From a checkpoint of a small masked image model: encoder layers 6.
Rows from block 4 of the encoder, named by matrix and row number. Rows with one number belong to one attention dimension. Each number is 128 + 24 x the weight over its row's rms, rounded and kept within 0 to 255. All counts start at 0. Numbers have three digits each. After the name is the row's rms in percent of the matrix's.
# q: attention query (encoder.blocks.4.attn.q.weight, 320x320), inputs 160-319
# k: attention key (encoder.blocks.4.attn.k.weight, 320x320), inputs 160-319
q.92 097:111099116138126159136110123157119097050108122143132138078091116104127114190123103124115099113114100128149091079133116095165152093111193136124143132112143095126118121124131108165116103118139122128135174139106111122165105098105132122132102156092130143092136146166126147101141104159169127155164159101123173127133120132136128087096121162123148137140136085133131132119138139107150142109141156149101157159134136123116138142130153116134120169146097080147120145141140137100125161126137170
q.93 100:136168159169130150169146095111083130111152119159115104121088139131146127067143145152177118107070124139127147143117148129131134123168127135152104143152092074117096115131105105152141108113172124152094089097146103130136124138160097137173139111154097159147118139118140174136103120135116089093146083135122140151125166164127137164105132124126141125147113095116137160089147130118099162117150152123154134130134100140173119122129126145088141127137149104171155166082136113120175122117116125
q.94 094:129171105131161105136098168150113124140126126140102130158134135138115131132126128140149157152125132105193099120142127102123110129145134160074142119146141095117106162109130162130150131138106150156151158142111178148142117110086076133133098144168131117136139158103142149166105166116125138138139102123138118091154096096118173129109154084119123193171161091093151115109147105101117120097137150127134103110136107102109120149140127166124132132109126155135096120093155118118093123130108118
q.95 091:101162135101137144131103133152146173124117094099114121130119136118140137154126153110156096100119194159148111151134121125151116045122165118153120126135114173137132123142113103158144128152122131158106148154129115117122174141074136115112164134135136120110124100130190111176061111148093163125093115129122110154121102096127120134110098120156156088146137078113118136153130114130170134090119112089129141128138115121100172170114130132112101159095104140100118130117114096132119134099109126
q.96 103:147127139094154127111106165143105133089096118185113112129117121141104136152108104129086152136131112169120128146127147118149138131131104137145135072116163160150159151127135098112106117111117153137124124110149153101191153141110132106144117121113124106174109132094117162112125122118188151097146135128165113129133139166103146138155146088113150101129112162101156120099145108120140094146121077112134150117138141118097174178087132135134131160116118125108097112109150118172140144137104126
q.97 101:150137107117124154155096146132102108152111131122127126123116181091158149081129091109107131114121118140113141104085130114090101128128135155106169159093131120186118160149098121098138123102143146146136143158145121129113118129099141126166106109105099118122088124149159154129129134112135136100114141141100124155110144121096081094156106163128131125110133119125157138112153096132131138145120080126159096124117141121086150141121108127143132134172103165135093124140115143109106125088149104
q.98 097:097124142155141153172116113056152149136135133134095120117141098123139100123107147103118120096141143150131123086122125124165137084131138149142127172109109073098147129147101146117131085133139129143150125148091141092166166114185122098139111134119091127084135142155149135133151119137159101141121164128090154130147109116115106136160114103114155121084134129111123155119138132118145153135106126084120115122136143136107136124116108132136093108137133159171120127137121144133172130134137138
q.99 102:190091109134118093143139109122112120150200153161103171137129136158088139120097117119104125128132129117116106153140154106125113160105119095115126101112155185112132095119129142095080106126144122145124076114120100143107106165115126174117127123144148130137107134110103142115138158135128125138145135105110096089141122107153118077139179163143134143117143150115143094116104164139131158180133144163148140117125106159137100117124187126143142128121156125108145140180108119158140129136127134
q.100 104:112138133123136100112092118093139144145115125104107149154140128106162143140136133186089126151141118142142134160165126133149121113128101036145103159152168173162094135140138131115079156105154144123107130096113095095108090158155053149114108124135141133137146080156104068114109144113127114120098139163171169147123093145087122103151095116098150127093077145115137122096177103086146115129101136159118136149142094127156149122133147120113093091103113130155134128119132088114120106131127132
q.101 102:119118121124106131137115112169152095166164144101148162136162132124122150117117092086144074124170102154119158142142083150147155161137117133099165151110113112120124152134156137083080149128099114089120168161068122179161157143170119133104179138175095130161113141126125075147127145120128145131144087175117104135108143131178128132158114156130109127091169149119107143178154083135148120122173146141121130104141137146125144100141148147143078156117129113161121157112088122093116101131153156
q.102 105:094139127144158122147142118092113149139120107111136161145082083146116121075142127166107122097153131117154133114143182160146137138131140122134126139117158092128099123153165094140159154101128136141178135134132105139111161109145127150174152132077117155115178117123116121117163125137121103156137145103104092129140162120105158095155136114133142103102146119086100140140106133145131153130136100139132146166133123110140114118136112137084114084119101104098125123108156077147110138120126154
q.103 103:166118111135116168126169156129136107093100160117131144166094100110103085152125143079131112114111123111140131163106120148131127140118125106116114144132138143143117148118154151164124144113116120131145131188145144138153119122115153106154151099166139070097125142084128146164108133134121120183154140133125100130127146131134171166129129103113153142137163143168136146147135140104132143117176135128135128135136135160135110136144118122123081126120141113133119153151116095150161164129168135
q.104 102:107088154155106109154134082122123124112095146149099120143113077115120147168153087144157167158150107140161128121128113120127130116163158125128117133117072144140150165167110114121124145150109160132132133124190104113113097140126129109132134105139115149140118122130099138145144191154169146138131166117164151179110155164075154089132184085138141130135128158155106131125091180078148106087118111155112085120093124117175160148101158081125132132090133107122147134124141150116097139149135133
q.105 098:111104111110139103137151141150111181151146111133148110096110104105135068104142135128157121101137148122111087113115119129080122146095163125099112118152171112116130115136156103111136124110139126159172174186108129133145134122105112137157157088151137126147141129116098084105137129108116088108152131127128137115121168102128080114147101152166083116098117152161147100128153114124099116136117137142117110128135137124089094138130169150121108112119133153124105115147092098096114116148090133
q.106 107:100062118128161148116107074156091125096140078095130152127136130151105089121113162096187112119141107120101103117080155130147118143131150122138124157114157113132130132117121060114159080122131151125162104159132108174097152085139119095212127110126152136146200146104113134151137141147160132155123136119137127117128126103136122147165119138168116131133098095166119123127160184156115124149132140130123157121125169120152133142158108120137111098116121098111109130144111134110130118169165121
q.107 101:058143119126126141099107132123152120116094066126142101155113096158114119101127118184140116133151147174111155152128134121106143106118158110140148110114128118131097149138084127137092093164150134154135147109123095155126100119134152193146114109135119181102114109129116150137151161128143122123115105136130083129142144143147113125129143152114111152125121101084151151150156134142111115161092114142114128133142138153125130074179102143133119143070131124112109083144133128149115156120167158
q.108 100:100091138172109130158153136107149168174128155180118155147109152131141121141134129139156158141149133145146143137133130120119122127125130117116150084146138151077143151138143119134146153133106147182166146122159127134137072131120147164117131147143122105120095141112133125137121158102131098116125155134130160097138140167140112100106134102114125086143096149090123175099117093100124152139118100119169091080168131165113146135140102131128112133114153128137119146150128112158101119136089107
q.109 088:141128111160155094124171187116153111097122143115120129096156112122173116110156190131118144109124161149095153098133167099156099111132140147093101095158133138134130113109109157166126126101109170147157100132103148122084133141105086143113173152162144138130134114087111116144109096100125120097135098148145107136128084144149081136118146118099185131127110153111123112116172080099116109102176117092126140133084113115130174089151124108115137140139136206143105133087147132150147144099134152
q.110 106:130116130113087134128133101102161104117152159115109108113188157077130147107150152126145136138074169119113156151126091114182146136144116149153121115126148087097145135105108129153123162153132168153121152162138181110082142121093183084099115109110083110152140113113129137126119113083136131163145119124142111154119153127109118145133099130111106122146157133120086127125112128162147136133156102164105108108120121077126107141135088158132174181126098128105134132143122145123102113117117139
q.111 103:140098139164103132143124153112116108127140138128129132134154143120117100127127083154108134121147172122093129133142147107143106121121101110100109104100099127146129095170162153110092091105108111120166112132101154123138107125132122116145104126125129148112124177154123159130155140165144131107132139173167161130133114129163120139126128157176062152088145151089122147114115114135088123144122105134075150114130128112155126166097127182146130100144123139143146165153086131165154128096101152
k.92 092:140120147129121112131190130125122138121101103111154103152124118146160145129165118139076148145107119101116174176108127136129097115108122112152111138079126136140148134128110125165106142149156130090115133121083100162140117150124126106148137107173117162098100146121135172157142112100070151156145166131141097156111106141139168135103106096163185143131161136125144106150134143176177149165129103096098151134124086122161136122119088099133104153135098109107127143153112153141150122171170116
k.93 103:160090173132140122119138128116109143143141121142072119155136096128125116078127097121122164158097122157143131139108144142114114118113130132155141167146150131139107147167129111107126121115133148103155115136142115102148121136128148100102096101119159129141094106090134066139148112129114117140127132164177119092159135138137178121171128138145130119100136179106155151153132103161136131120145122140118120139124137106088162130132132152133111079105125107139135165107120161135126113140104204
k.94 103:146163124108142108136124146135139156095135111163092116172106125084075107127093141106143109094132090117153151142078146128120172135152184154133106106105162149127181117112170144135136098134129120166159096142134125071146111081104149134147151110125104115160086126109088105082162114104142162116136128140099152142126136127081131118154148132141121090123138114125149154091102107130107152080158130130094120166155127110193102123093122141152167110163136118171151100149081142163139137100144089
k.95 098:095128147129124121186119142179127078124152113113152130104157152140104139109121116127130119123098141115110105127125107152101086135130067117084129140105139123109129174104136111139147149096123161082135100133154149126080159106108094144108178148131105122126135104088140172114110149150112113168150120141161145136156098079147140157129124171113112145154121105141094156140144109143125137167166137115099147149122120120128125115106092095145115131136125090141080126118132125051152112125116149
k.96 098:138121090132136132137149120149128140182098108112129130113102151127128158112150164105087131170104151132166108162144148150112115148109180138174131128120157157167128099168115127129169145157117128142130108149140115147153067133089070145111129085153190123081126108105152114115117116141084127101113114119136125160143100133153128112110173140134144145116180151147117123116127110091143137166107137130151104168135059130119112074140107115154119128149111144142122116157127113106148162101155096
k.97 100:129139141161100077140142122147146131137109165172128121135149090181131128129121106117123107146139115175119131085124142195147180141115105122111111146125103106108132112154127141138135087160146117140146095145103087126154170106130181140065108168141154125130117120120126085113146108189154121137139126130145135119128130124107130103119133090100104140130146107121106145144093191123189124103125139125156137144166093139141132102139132141090116155122114100118159096121161128168171118103106129
k.98 103:145140150107145142132105142130115067153171126171095130132144162149132111108146106133100141156108127064086095121127167096099124159144135139167124170148103144117086103145143165134120143130151111106120150151110143160140116121169127094125128162151149134141098083126132101118105113125117059114137138131114146107089154133109118131117095150157133122131089087112107138127149205109112129102119101138126093129116110140110115148100150150101148145092094128130136134131119098133099109105116116
k.99 100:117134129130089100124124130127123146114131122114158157115088117095183135141135136114116105106145113102159151164105192121154098107139122075140155125134113113137079148129055113127129131115149115107117124112136123102077120119099115150197154140130149111134144124141055164130090135102150154158106096101105130124144170120113117086180111120154138151134138144119124147120126146143080100103179120170150095144105156129126116102158141145164141123181166161153156122143117116096108120187131101
k.100 101:138106141138130130161125097124129103158115154138158140109156125136123092149102141143129134141139169110134105145169101170135132140145146165144152164132151137169181109150102127123108096134091157131113076121126157111114118140114122093135118163097094090147083114126108116127122169137145143070155100132137075175144137155138148135149185102102135119141108122155150172119138140108075170106105076119140125138125112139105141181130134101151178128096133145118149135107140124137117130127127114
k.101 105:133123146130107135141169130150124129085122134093173102077147149108113128106125153149173104144140148158138124136126158132108106126166151123091097163126103097154126141129143106160115167156123135142102171130120106157091120134127169144145123139141102128097102137128058151137150143137129107178131119089147100132126110118138117157112152118149139173107132075126129144149122109100154117141150101116135141134128106089166081145160132102131111112161157133111105096125141114113131098110164101
k.102 095:134095148099125150096135094100144117104155146129131126112160147112124126153128147146119120202078099133104116153074096143127146120141163118154107150124104139130144132102145158139073095142147139114138135148159107110113094113098121094114129156120128138095124104146144114166117134130119160102100126149128165092107115151190078140153131110112134172123147136175151110120105127142107105122131120102145123124124119124102066109122152104153114131130132159150113121180134135110152109109141150
k.103 102:106104109134127101141156155102157096094107100129082158111156131104159143106146145148095114170148184087131201074107111162137152062113140125122096121135132124141117158083151129127103160139106144059125149105117116123166163120159122102105118143116127108137107139108074112124139132145132167150134136125094099124116133136135108135109159117099194104164143140108129104152110061120144154120139120144115138092112071134142152139107099095119118150140146142114104093126109141123155123135138120
k.104 093:154131113154118129100142139140112152135142101156167101125148105119119146139109138117107099102084157123131136127117093146164145110140119113128118105132162162111143139123130137072143139110136115194129135153143156094179119127131046183126155137114121134142114092138138112118130123118144120111112120118100090117137122127083113136142086130105169107140152167134134133081150176135121108168092159151116168129130108120133120118132102123161087128074119135113100133134157149166130110102110128
k.105 100:116117096113129122093145111165109116086155117108118143128148177131120131159077128136130118134096136085102137111127112121102150155114145156165155138164115134132124107099135087124130127114122150117105123105161107122136156129138116119141139130095093141130166126148178144181127154150135113122143105137092132149108146118153128165120064109097136132139119098112133102156149108130150105140103123129128165166132164081129132121162114117123157135108138131135124181124133171122166119134093140
k.106 106:139180110121116112134135146148114090124118119126139121106140110172110058123110133134117122132126121157136110147103095092172109116139161112178138094148154114101141106134139119133136132171120120099106138080129147101172102126115117182108182105159129098124117154160137147140127166172108152111095162155115120123155100138099135133128120090103074093152161135073125069118103100077143129106120151147095145176132147110139113152126122151102098122086099149113172106081090133145156104095140129
k.107 103:142137118119137118145128138170113155140128116147110119136144148098127133135109116070126177125118109095093114131138135140163109124100107137098119113163121121159179112141114124090141172142131121109154093166177144137124138145111122117133146073150124113164121151140099157135102100118118099125149148137152160124074131170118139100137140110120148157132137141153149105151141128130159130132140125115109122143098145112117115141081135126153128108136114175129106166105166104109140134143109108
k.108 104:135130093175160136148070063114101118114125127106043109160101105081123118147144086111099121100135130117153182143153133135149161098107091174065194138136131108114150124127106122140117071129126110150141077109146134107140147131106111117121111108122174125157122119137166143129156129139126118143140103152127115104124124107146137166154136117101121158128095114144099102170137141125131156127133143095123101128103110149136116131159089086146105126079122132080142119105123107171142155172072181
k.109 101:145182132144095136145144143101131111146098134086107113158126096117141109116110124149104124170153153117154128127142130111092128133157125100163119118127134154127091170150102159130120181147174114141148124144148141133115138163096111080101089111107091124149109122165117142159126148136078131093138157160138090109126140142122114129123121154117125143079080114116131126121136102114200131141125133155074142134112169158136122173136110112117113155128112109124138162179093132131116147115146139
k.110 099:151155067140136163132151135108109107126164151094168161126104084118111136131141141149149158131105096149175119146120090129096135145130163150091164100088141166134105132128114128158107141137160104117128124146148076161126114149128101120197143098117126141104134124143098140107103146117104123160154102119108117134111130092155124129098120161105139122181087135162167098136093116112128120094166110156157150125121108124171121111142130093133103141116109167079123104143148154114134137123143147
k.111 097:108123124116148123165163108078139177151170091090110134104125126128127131163116114175144114114098135160136105135150163123074116087127167135108120146161145115161139103068155067146120110125120133168112099120122084162123146109108163175120134128090147105136117141129072082171149146136115107089110125111157123156131079105138109147091116159096156108144123113124123113125148083101140153115104128167163142124137102153168084136140175149101141108126142079109095114110129100110121125172104120