Weights of a small masked image model.
Data: trained on regions of photos with short descriptions (Visual Genome), 101725 training examples.
Rows from block 0 of the decoder, named by matrix and row number. Rows with one number belong to one neuron. Each number is 50 + 15 x the weight over the matrix's rms, rounded and kept within 0 to 99. All counts start at 0.
# fc1: MLP up (decoder.0.mlp.fc1.weight, 768x192), inputs 78-116
# fc2: MLP down (decoder.0.mlp.fc2.weight, 192x768, transposed), outputs 78-116
fc1.202:26 52 60 64 46 52 36 42 50 58 47 56 49 46 37 56 36 63 68 47 64 35 57 26 42 73 39 84 43 55 51 49 42 55 46 74 59 48 76
fc2.202:44 30 22 65 38 36 67 32 49 35 40 52 40 42 52 45 12 38 44 42 47 63 58 33 32 37 42 44 45 57 68 51 45 55 47 36 63 45 48
fc1.203:41 30 45 79 37 48 45 33 66 51 52 59 83 54 41 31 35 40 45 66 73 40 60 39 58 63 39 23 24 63 35 45 48 42 46 68 45 39 63
fc2.203:62 87 62 23 60 66 51 55 23 59 39 47 25 53 57 38 51 35 65 39 36 54 40 71 52 27 70 44 64 57 33 54 48 63 60 49 46 46 35
fc1.204:59 53 49 52 58 30 30 44 29 34 52 33 29 59 40 63 57 52 34 42 46 45 68 58 49 46 39 72 43 60 36 29 53 41 40 52 41 37 52
fc2.204:42 49 45 57 43 52 45 81 47 58 37 36 65 56 40 54 32 66 43 54 40 58 65 45 60 47 50 34 32 23 64 65 31 58 55 41 49 48 47
fc1.205:51 83 68 30 66 00 52 47 56 56 54 54 62 38 36 18 60 69 56 48 54 30 52 66 42 34 71 25 78 53 37 39 66 18 64 52 67 34 33
fc2.205:37 18 33 54 42 70 47 53 38 58 56 52 45 48 69 76 42 33 40 67 37 81 71 42 62 59 36 60 30 68 46 44 34 74 37 46 49 45 66
fc1.206:54 52 74 86 37 46 60 43 59 32 42 52 32 46 10 53 48 74 29 49 35 51 31 43 73 62 53 43 51 26 46 22 45 73 60 69 57 53 12
fc2.206:59 34 32 15 94 54 54 36 54 61 42 55 45 54 23 75 19 45 70 74 37 29 85 54 42 22 17 57 72 65 59 45 30 36 50 29 74 51 63
fc1.207:32 66 49 46 53 42 40 62 55 36 33 37 57 30 38 56 53 67 39 69 66 57 52 49 54 58 59 33 36 72 52 62 69 60 56 33 44 61 27
fc2.207:47 36 38 46 49 33 48 58 65 30 33 58 45 34 38 61 51 65 59 58 69 42 28 57 60 58 47 39 27 66 68 59 72 45 40 28 80 36 34
fc1.208:50 55 60 57 40 42 42 62 24 46 47 53 64 43 54 48 60 53 48 55 47 45 56 59 56 45 45 47 37 40 35 41 55 56 67 55 55 86 77
fc2.208:64 49 49 77 49 41 38 40 69 44 44 35 25 27 44 60 57 31 44 48 74 44 66 74 45 50 72 43 55 44 50 60 40 35 65 56 44 58 84
fc1.209:55 60 36 53 35 37 51 57 46 42 50 52 40 48 38 58 47 61 49 79 48 62 34 58 68 56 61 18 34 65 25 68 34 35 25 22 87 63 44
fc2.209:44 34 66 62 68 47 48 63 38 51 38 59 49 29 47 37 56 46 60 18 57 46 68 60 37 34 32 79 66 51 44 66 62 73 86 57 38 44 70
fc1.210:48 68 61 38 54 46 52 58 62 64 56 71 52 56 57 49 44 79 48 45 41 45 57 49 50 45 34 56 66 36 64 58 37 59 26 49 53 42 65
fc2.210:51 37 45 47 42 53 52 39 47 44 42 45 47 46 43 60 58 38 39 63 59 49 48 49 52 63 66 46 43 48 45 49 49 41 60 51 61 48 47
fc1.211:48 57 38 46 56 41 45 32 61 60 39 38 60 30 44 68 60 51 20 18 41 51 38 57 59 78 48 56 55 42 34 39 46 33 76 33 65 59 65
fc2.211:42 44 56 58 51 43 50 50 55 52 45 33 53 50 68 23 49 57 26 48 32 57 75 45 65 45 71 61 57 60 66 55 54 58 52 53 37 31 41
fc1.212:52 47 47 63 49 67 42 70 41 63 72 49 32 63 59 32 52 61 66 57 50 40 70 52 48 36 50 66 21 58 39 49 22 62 66 39 55 48 43
fc2.212:30 57 38 48 45 10 60 46 43 56 40 66 67 26 61 53 50 45 44 45 51 53 27 34 59 59 40 58 61 48 46 76 60 48 58 45 36 19 50
fc1.213:73 51 32 46 35 58 84 28 48 59 53 62 76 55 75 41 45 54 61 33 48 43 52 39 46 77 39 68 43 29 88 60 53 14 55 67 48 35 60
fc2.213:52 53 61 35 75 45 32 57 52 60 44 39 50 44 42 59 60 43 48 65 45 39 50 66 39 41 59 34 55 59 43 55 46 83 48 42 26 58 38
fc1.214:63 45 61 46 30 45 60 44 53 45 72 79 63 61 57 43 62 56 52 50 50 99 73 55 52 53 36 13 80 34 51 51 53 75 35 62 48 41 47
fc2.214:58 76 39 74 90 57 64 47 66 45 56 21 68 31 65 26 64 40 64 63 56 50 34 35 28 32 77 41 14 39 65 55 47 65 44 55 42 53 56
fc1.215:74 50 72 53 52 44 44 46 57 68 64 84 56 36 39 34 31 37 63 77 59 58 14 29 63 54 39 67 75 75 45 45 49 33 39 28 64 21 66
fc2.215:37 32 69 48 47 42 51 26 47 29 42 37 28 69 47 61 43 56 59 45 52 50 37 94 58 45 58 40 44 59 48 70 32 32 68 37 55 39 33
fc1.216:37 44 35 47 37 47 60 67 71 50 22 50 47 31 36 40 80 30 40 83 46 41 39 49 46 67 59 48 35 59 49 41 29 20 56 69 50 58 11
fc2.216:37 56 54 48 30 59 22 70 45 55 97 69 59 77 52 33 13 28 61 48 29 37 60 39 41 49 06 50 70 25 31 66 54 77 30 11 12 81 44
fc1.217:41 47 55 57 73 54 65 56 53 36 40 48 28 48 55 42 70 48 58 50 35 37 32 57 20 44 44 55 44 52 54 21 53 46 57 59 30 36 46
fc2.217:32 57 34 38 36 38 39 39 64 70 60 41 41 72 51 42 51 37 50 51 60 51 59 39 66 50 40 38 38 12 55 36 30 39 42 32 34 59 39
fc1.218:40 67 57 43 70 50 33 29 89 41 49 50 70 68 55 56 66 18 57 44 57 37 55 60 51 54 30 35 41 52 31 35 67 38 51 60 70 44 52
fc2.218:44 34 64 33 76 52 45 47 30 60 52 61 43 35 72 60 60 39 38 61 56 49 64 53 31 57 40 48 60 60 51 34 58 51 47 47 47 49 46
fc1.219:29 27 62 71 46 74 55 67 31 30 48 67 67 42 48 56 30 52 48 60 36 58 33 28 47 26 43 70 27 30 37 28 62 65 52 40 68 53 41
fc2.219:64 45 15 51 62 89 49 69 76 61 67 71 32 78 31 57 53 35 47 54 62 46 59 52 42 36 32 57 39 57 23 49 55 54 48 51 49 75 52
fc1.220:41 54 38 58 44 32 52 56 76 66 63 54 31 68 66 47 73 41 66 44 45 58 30 57 58 34 33 92 23 39 61 65 66 58 75 41 43 31 62
fc2.220:53 36 42 56 49 60 48 08 62 40 67 41 59 49 45 66 39 63 60 34 64 60 37 19 60 56 62 45 55 46 54 33 34 53 47 66 58 42 41
fc1.221:49 53 79 33 39 63 28 59 12 11 21 34 00 77 70 89 70 70 51 43 49 54 62 61 52 61 73 18 37 51 75 39 60 36 47 21 60 69 46
fc2.221:45 77 19 63 63 65 60 67 41 59 35 95 99 52 30 23 71 71 36 58 61 66 61 40 77 42 40 66 53 57 62 45 66 53 43 53 38 53 26
fc1.222:31 37 42 58 77 50 31 40 52 62 42 78 57 44 19 45 57 43 41 38 41 40 62 68 21 07 58 50 53 10 76 39 47 55 63 54 46 56 63
fc2.222:44 40 45 39 48 52 61 60 41 57 51 40 57 40 83 50 51 49 54 54 65 49 44 31 67 82 55 47 53 73 35 62 45 46 58 64 48 46 42
fc1.223:61 52 72 43 31 45 61 56 35 64 50 70 61 47 64 37 56 62 41 67 43 49 49 61 58 41 54 66 30 59 53 46 39 58 52 36 53 55 53
fc2.223:51 66 36 49 83 48 29 56 62 33 43 33 34 59 31 66 23 38 47 42 53 44 64 29 25 70 55 39 54 48 44 58 68 45 71 52 66 41 46
fc1.224:35 46 50 28 40 41 52 38 56 35 40 50 24 49 67 45 54 73 23 47 27 59 37 23 33 46 67 56 24 13 53 36 56 21 76 69 76 62 49
fc2.224:65 41 30 49 28 78 66 43 48 52 43 51 30 20 57 60 30 55 37 35 37 86 66 65 52 89 48 23 66 57 66 46 52 56 43 52 68 46 37
fc1.225:31 43 37 22 20 16 30 32 49 58 54 41 31 21 30 43 58 53 50 42 38 50 60 40 38 45 74 62 55 60 56 59 56 61 70 16 62 28 74
fc2.225:43 39 91 68 80 57 55 66 20 51 38 45 47 49 33 63 28 64 57 51 56 50 19 60 79 71 34 38 64 31 28 74 47 37 46 79 55 53 35
fc1.226:47 18 54 36 35 50 44 47 46 64 37 37 45 46 64 55 63 44 27 51 62 52 34 58 92 32 37 72 52 28 72 59 34 52 44 29 58 46 52
fc2.226:65 46 30 46 37 37 50 57 17 54 59 53 50 79 45 44 67 49 66 62 48 57 52 35 27 48 70 30 16 18 40 07 65 36 52 73 48 41 40
fc1.227:68 42 53 13 43 56 48 35 42 50 42 38 52 61 46 29 49 52 36 44 38 16 56 34 44 38 38 37 79 53 67 63 17 34 41 35 54 45 42
fc2.227:54 30 51 79 52 42 69 48 70 15 75 34 52 43 45 36 59 29 61 66 52 49 64 57 54 52 71 24 33 67 44 28 49 63 54 32 32 49 37
fc1.228:62 46 53 55 58 33 68 51 39 42 45 64 52 76 69 58 72 40 37 55 44 69 26 48 57 39 54 63 64 62 55 78 26 64 60 67 32 32 41
fc2.228:29 44 64 65 31 60 31 36 39 53 41 47 50 46 45 59 39 43 78 56 38 51 37 55 62 50 54 53 49 51 53 36 66 59 46 44 39 62 78
fc1.229:40 58 67 55 34 44 34 35 24 54 69 52 39 47 86 49 39 53 37 44 59 42 51 65 69 30 60 43 59 74 20 47 39 22 40 55 45 29 18
fc2.229:73 36 47 52 65 51 24 38 50 00 45 34 18 33 29 68 55 68 72 61 46 46 68 35 53 59 25 32 27 48 53 55 44 13 29 75 49 32 52
fc1.230:44 43 18 77 54 73 57 35 71 40 37 53 35 63 51 50 68 16 41 64 31 65 63 29 31 18 49 31 67 99 26 29 35 37 71 49 68 49 45
fc2.230:64 46 57 30 59 45 46 57 59 48 56 51 71 72 75 53 33 45 62 99 23 51 69 49 49 49 54 52 49 34 81 13 50 58 30 62 69 59 28
fc1.231:82 39 57 02 64 12 26 53 50 70 55 43 49 41 42 45 54 60 52 53 32 54 53 34 32 33 61 57 80 41 38 45 44 44 52 47 57 41 90
fc2.231:73 47 52 00 62 64 30 44 73 56 73 38 71 59 25 99 50 49 47 50 28 45 34 53 55 50 45 90 46 01 47 36 80 53 54 82 56 68 59
fc1.232:77 35 51 50 56 52 57 40 44 36 73 68 37 62 33 17 16 66 59 56 71 38 54 45 63 64 39 44 38 75 12 60 35 34 13 37 39 47 53
fc2.232:36 53 48 60 30 56 53 52 75 58 30 38 54 27 68 67 61 56 59 44 35 72 50 32 39 38 47 64 44 33 60 58 66 74 75 76 48 45 56
fc1.233:46 50 52 60 45 58 37 56 59 18 28 60 49 38 45 43 24 44 50 58 44 34 14 48 81 48 67 45 33 68 67 32 33 27 40 64 49 49 44
fc2.233:62 64 53 73 33 62 68 56 54 74 72 44 40 80 24 47 56 48 67 65 34 49 46 73 59 41 66 38 54 62 39 42 58 50 45 47 33 56 41
fc1.234:40 30 82 64 46 32 29 37 34 60 63 50 78 45 48 59 49 62 42 35 71 38 58 61 71 34 56 57 34 57 48 58 34 51 52 75 71 73 54
fc2.234:48 64 35 55 66 51 46 70 44 58 64 69 77 17 36 41 51 56 55 24 74 30 66 39 60 46 45 84 29 70 58 85 46 62 62 53 58 57 34
fc1.235:29 55 72 43 57 62 49 58 69 64 46 44 35 33 52 52 62 43 39 00 00 17 28 58 44 65 54 72 67 57 43 64 29 61 34 42 65 55 74
fc2.235:72 34 02 70 11 20 57 02 39 57 72 56 72 73 46 61 33 45 22 67 42 02 47 15 25 04 52 42 38 05 45 00 92 48 99 50 49 25 00
fc1.236:33 55 28 48 46 51 49 64 33 45 60 48 68 53 45 61 57 44 21 63 37 74 38 43 40 26 51 50 32 62 65 42 45 53 74 65 37 63 60
fc2.236:62 53 58 64 65 54 55 30 49 60 42 65 46 32 48 53 63 70 71 32 76 16 62 56 61 67 45 56 73 61 65 50 59 57 53 61 48 42 27
fc1.237:43 55 34 35 44 31 46 48 69 48 36 67 39 49 34 42 49 43 35 66 55 64 55 45 25 64 67 54 43 46 53 25 68 43 57 65 38 44 12
fc2.237:35 68 56 44 42 83 44 67 58 57 43 54 44 36 73 43 60 53 44 75 34 43 40 44 51 57 46 68 30 62 52 69 25 57 35 48 50 68 73
fc1.238:55 66 36 50 54 46 54 48 56 51 55 41 32 66 56 72 41 42 43 44 70 81 53 21 48 50 52 35 41 47 10 39 39 70 49 90 54 43 39
fc2.238:34 35 55 50 50 50 45 67 58 51 58 52 52 44 41 28 50 55 47 50 38 31 47 68 46 50 51 67 55 44 53 52 53 40 41 20 65 47 49
fc1.239:62 66 35 58 45 36 44 69 49 50 56 76 36 50 74 39 27 63 54 36 39 50 48 88 61 49 30 52 38 39 35 51 50 38 31 39 57 24 52
fc2.239:50 31 55 45 54 51 49 47 35 44 46 32 51 52 41 57 46 43 46 57 54 60 55 19 39 42 58 44 54 56 54 64 50 65 59 56 50 72 62
fc1.240:30 55 57 47 66 68 32 45 53 42 56 39 60 60 50 58 34 68 58 55 41 63 46 41 38 44 34 35 61 53 02 48 53 31 40 52 72 39 50
fc2.240:53 75 66 46 57 46 46 49 42 39 40 64 50 33 51 49 58 35 35 72 23 54 47 43 49 38 42 62 37 32 68 51 43 47 47 38 36 71 53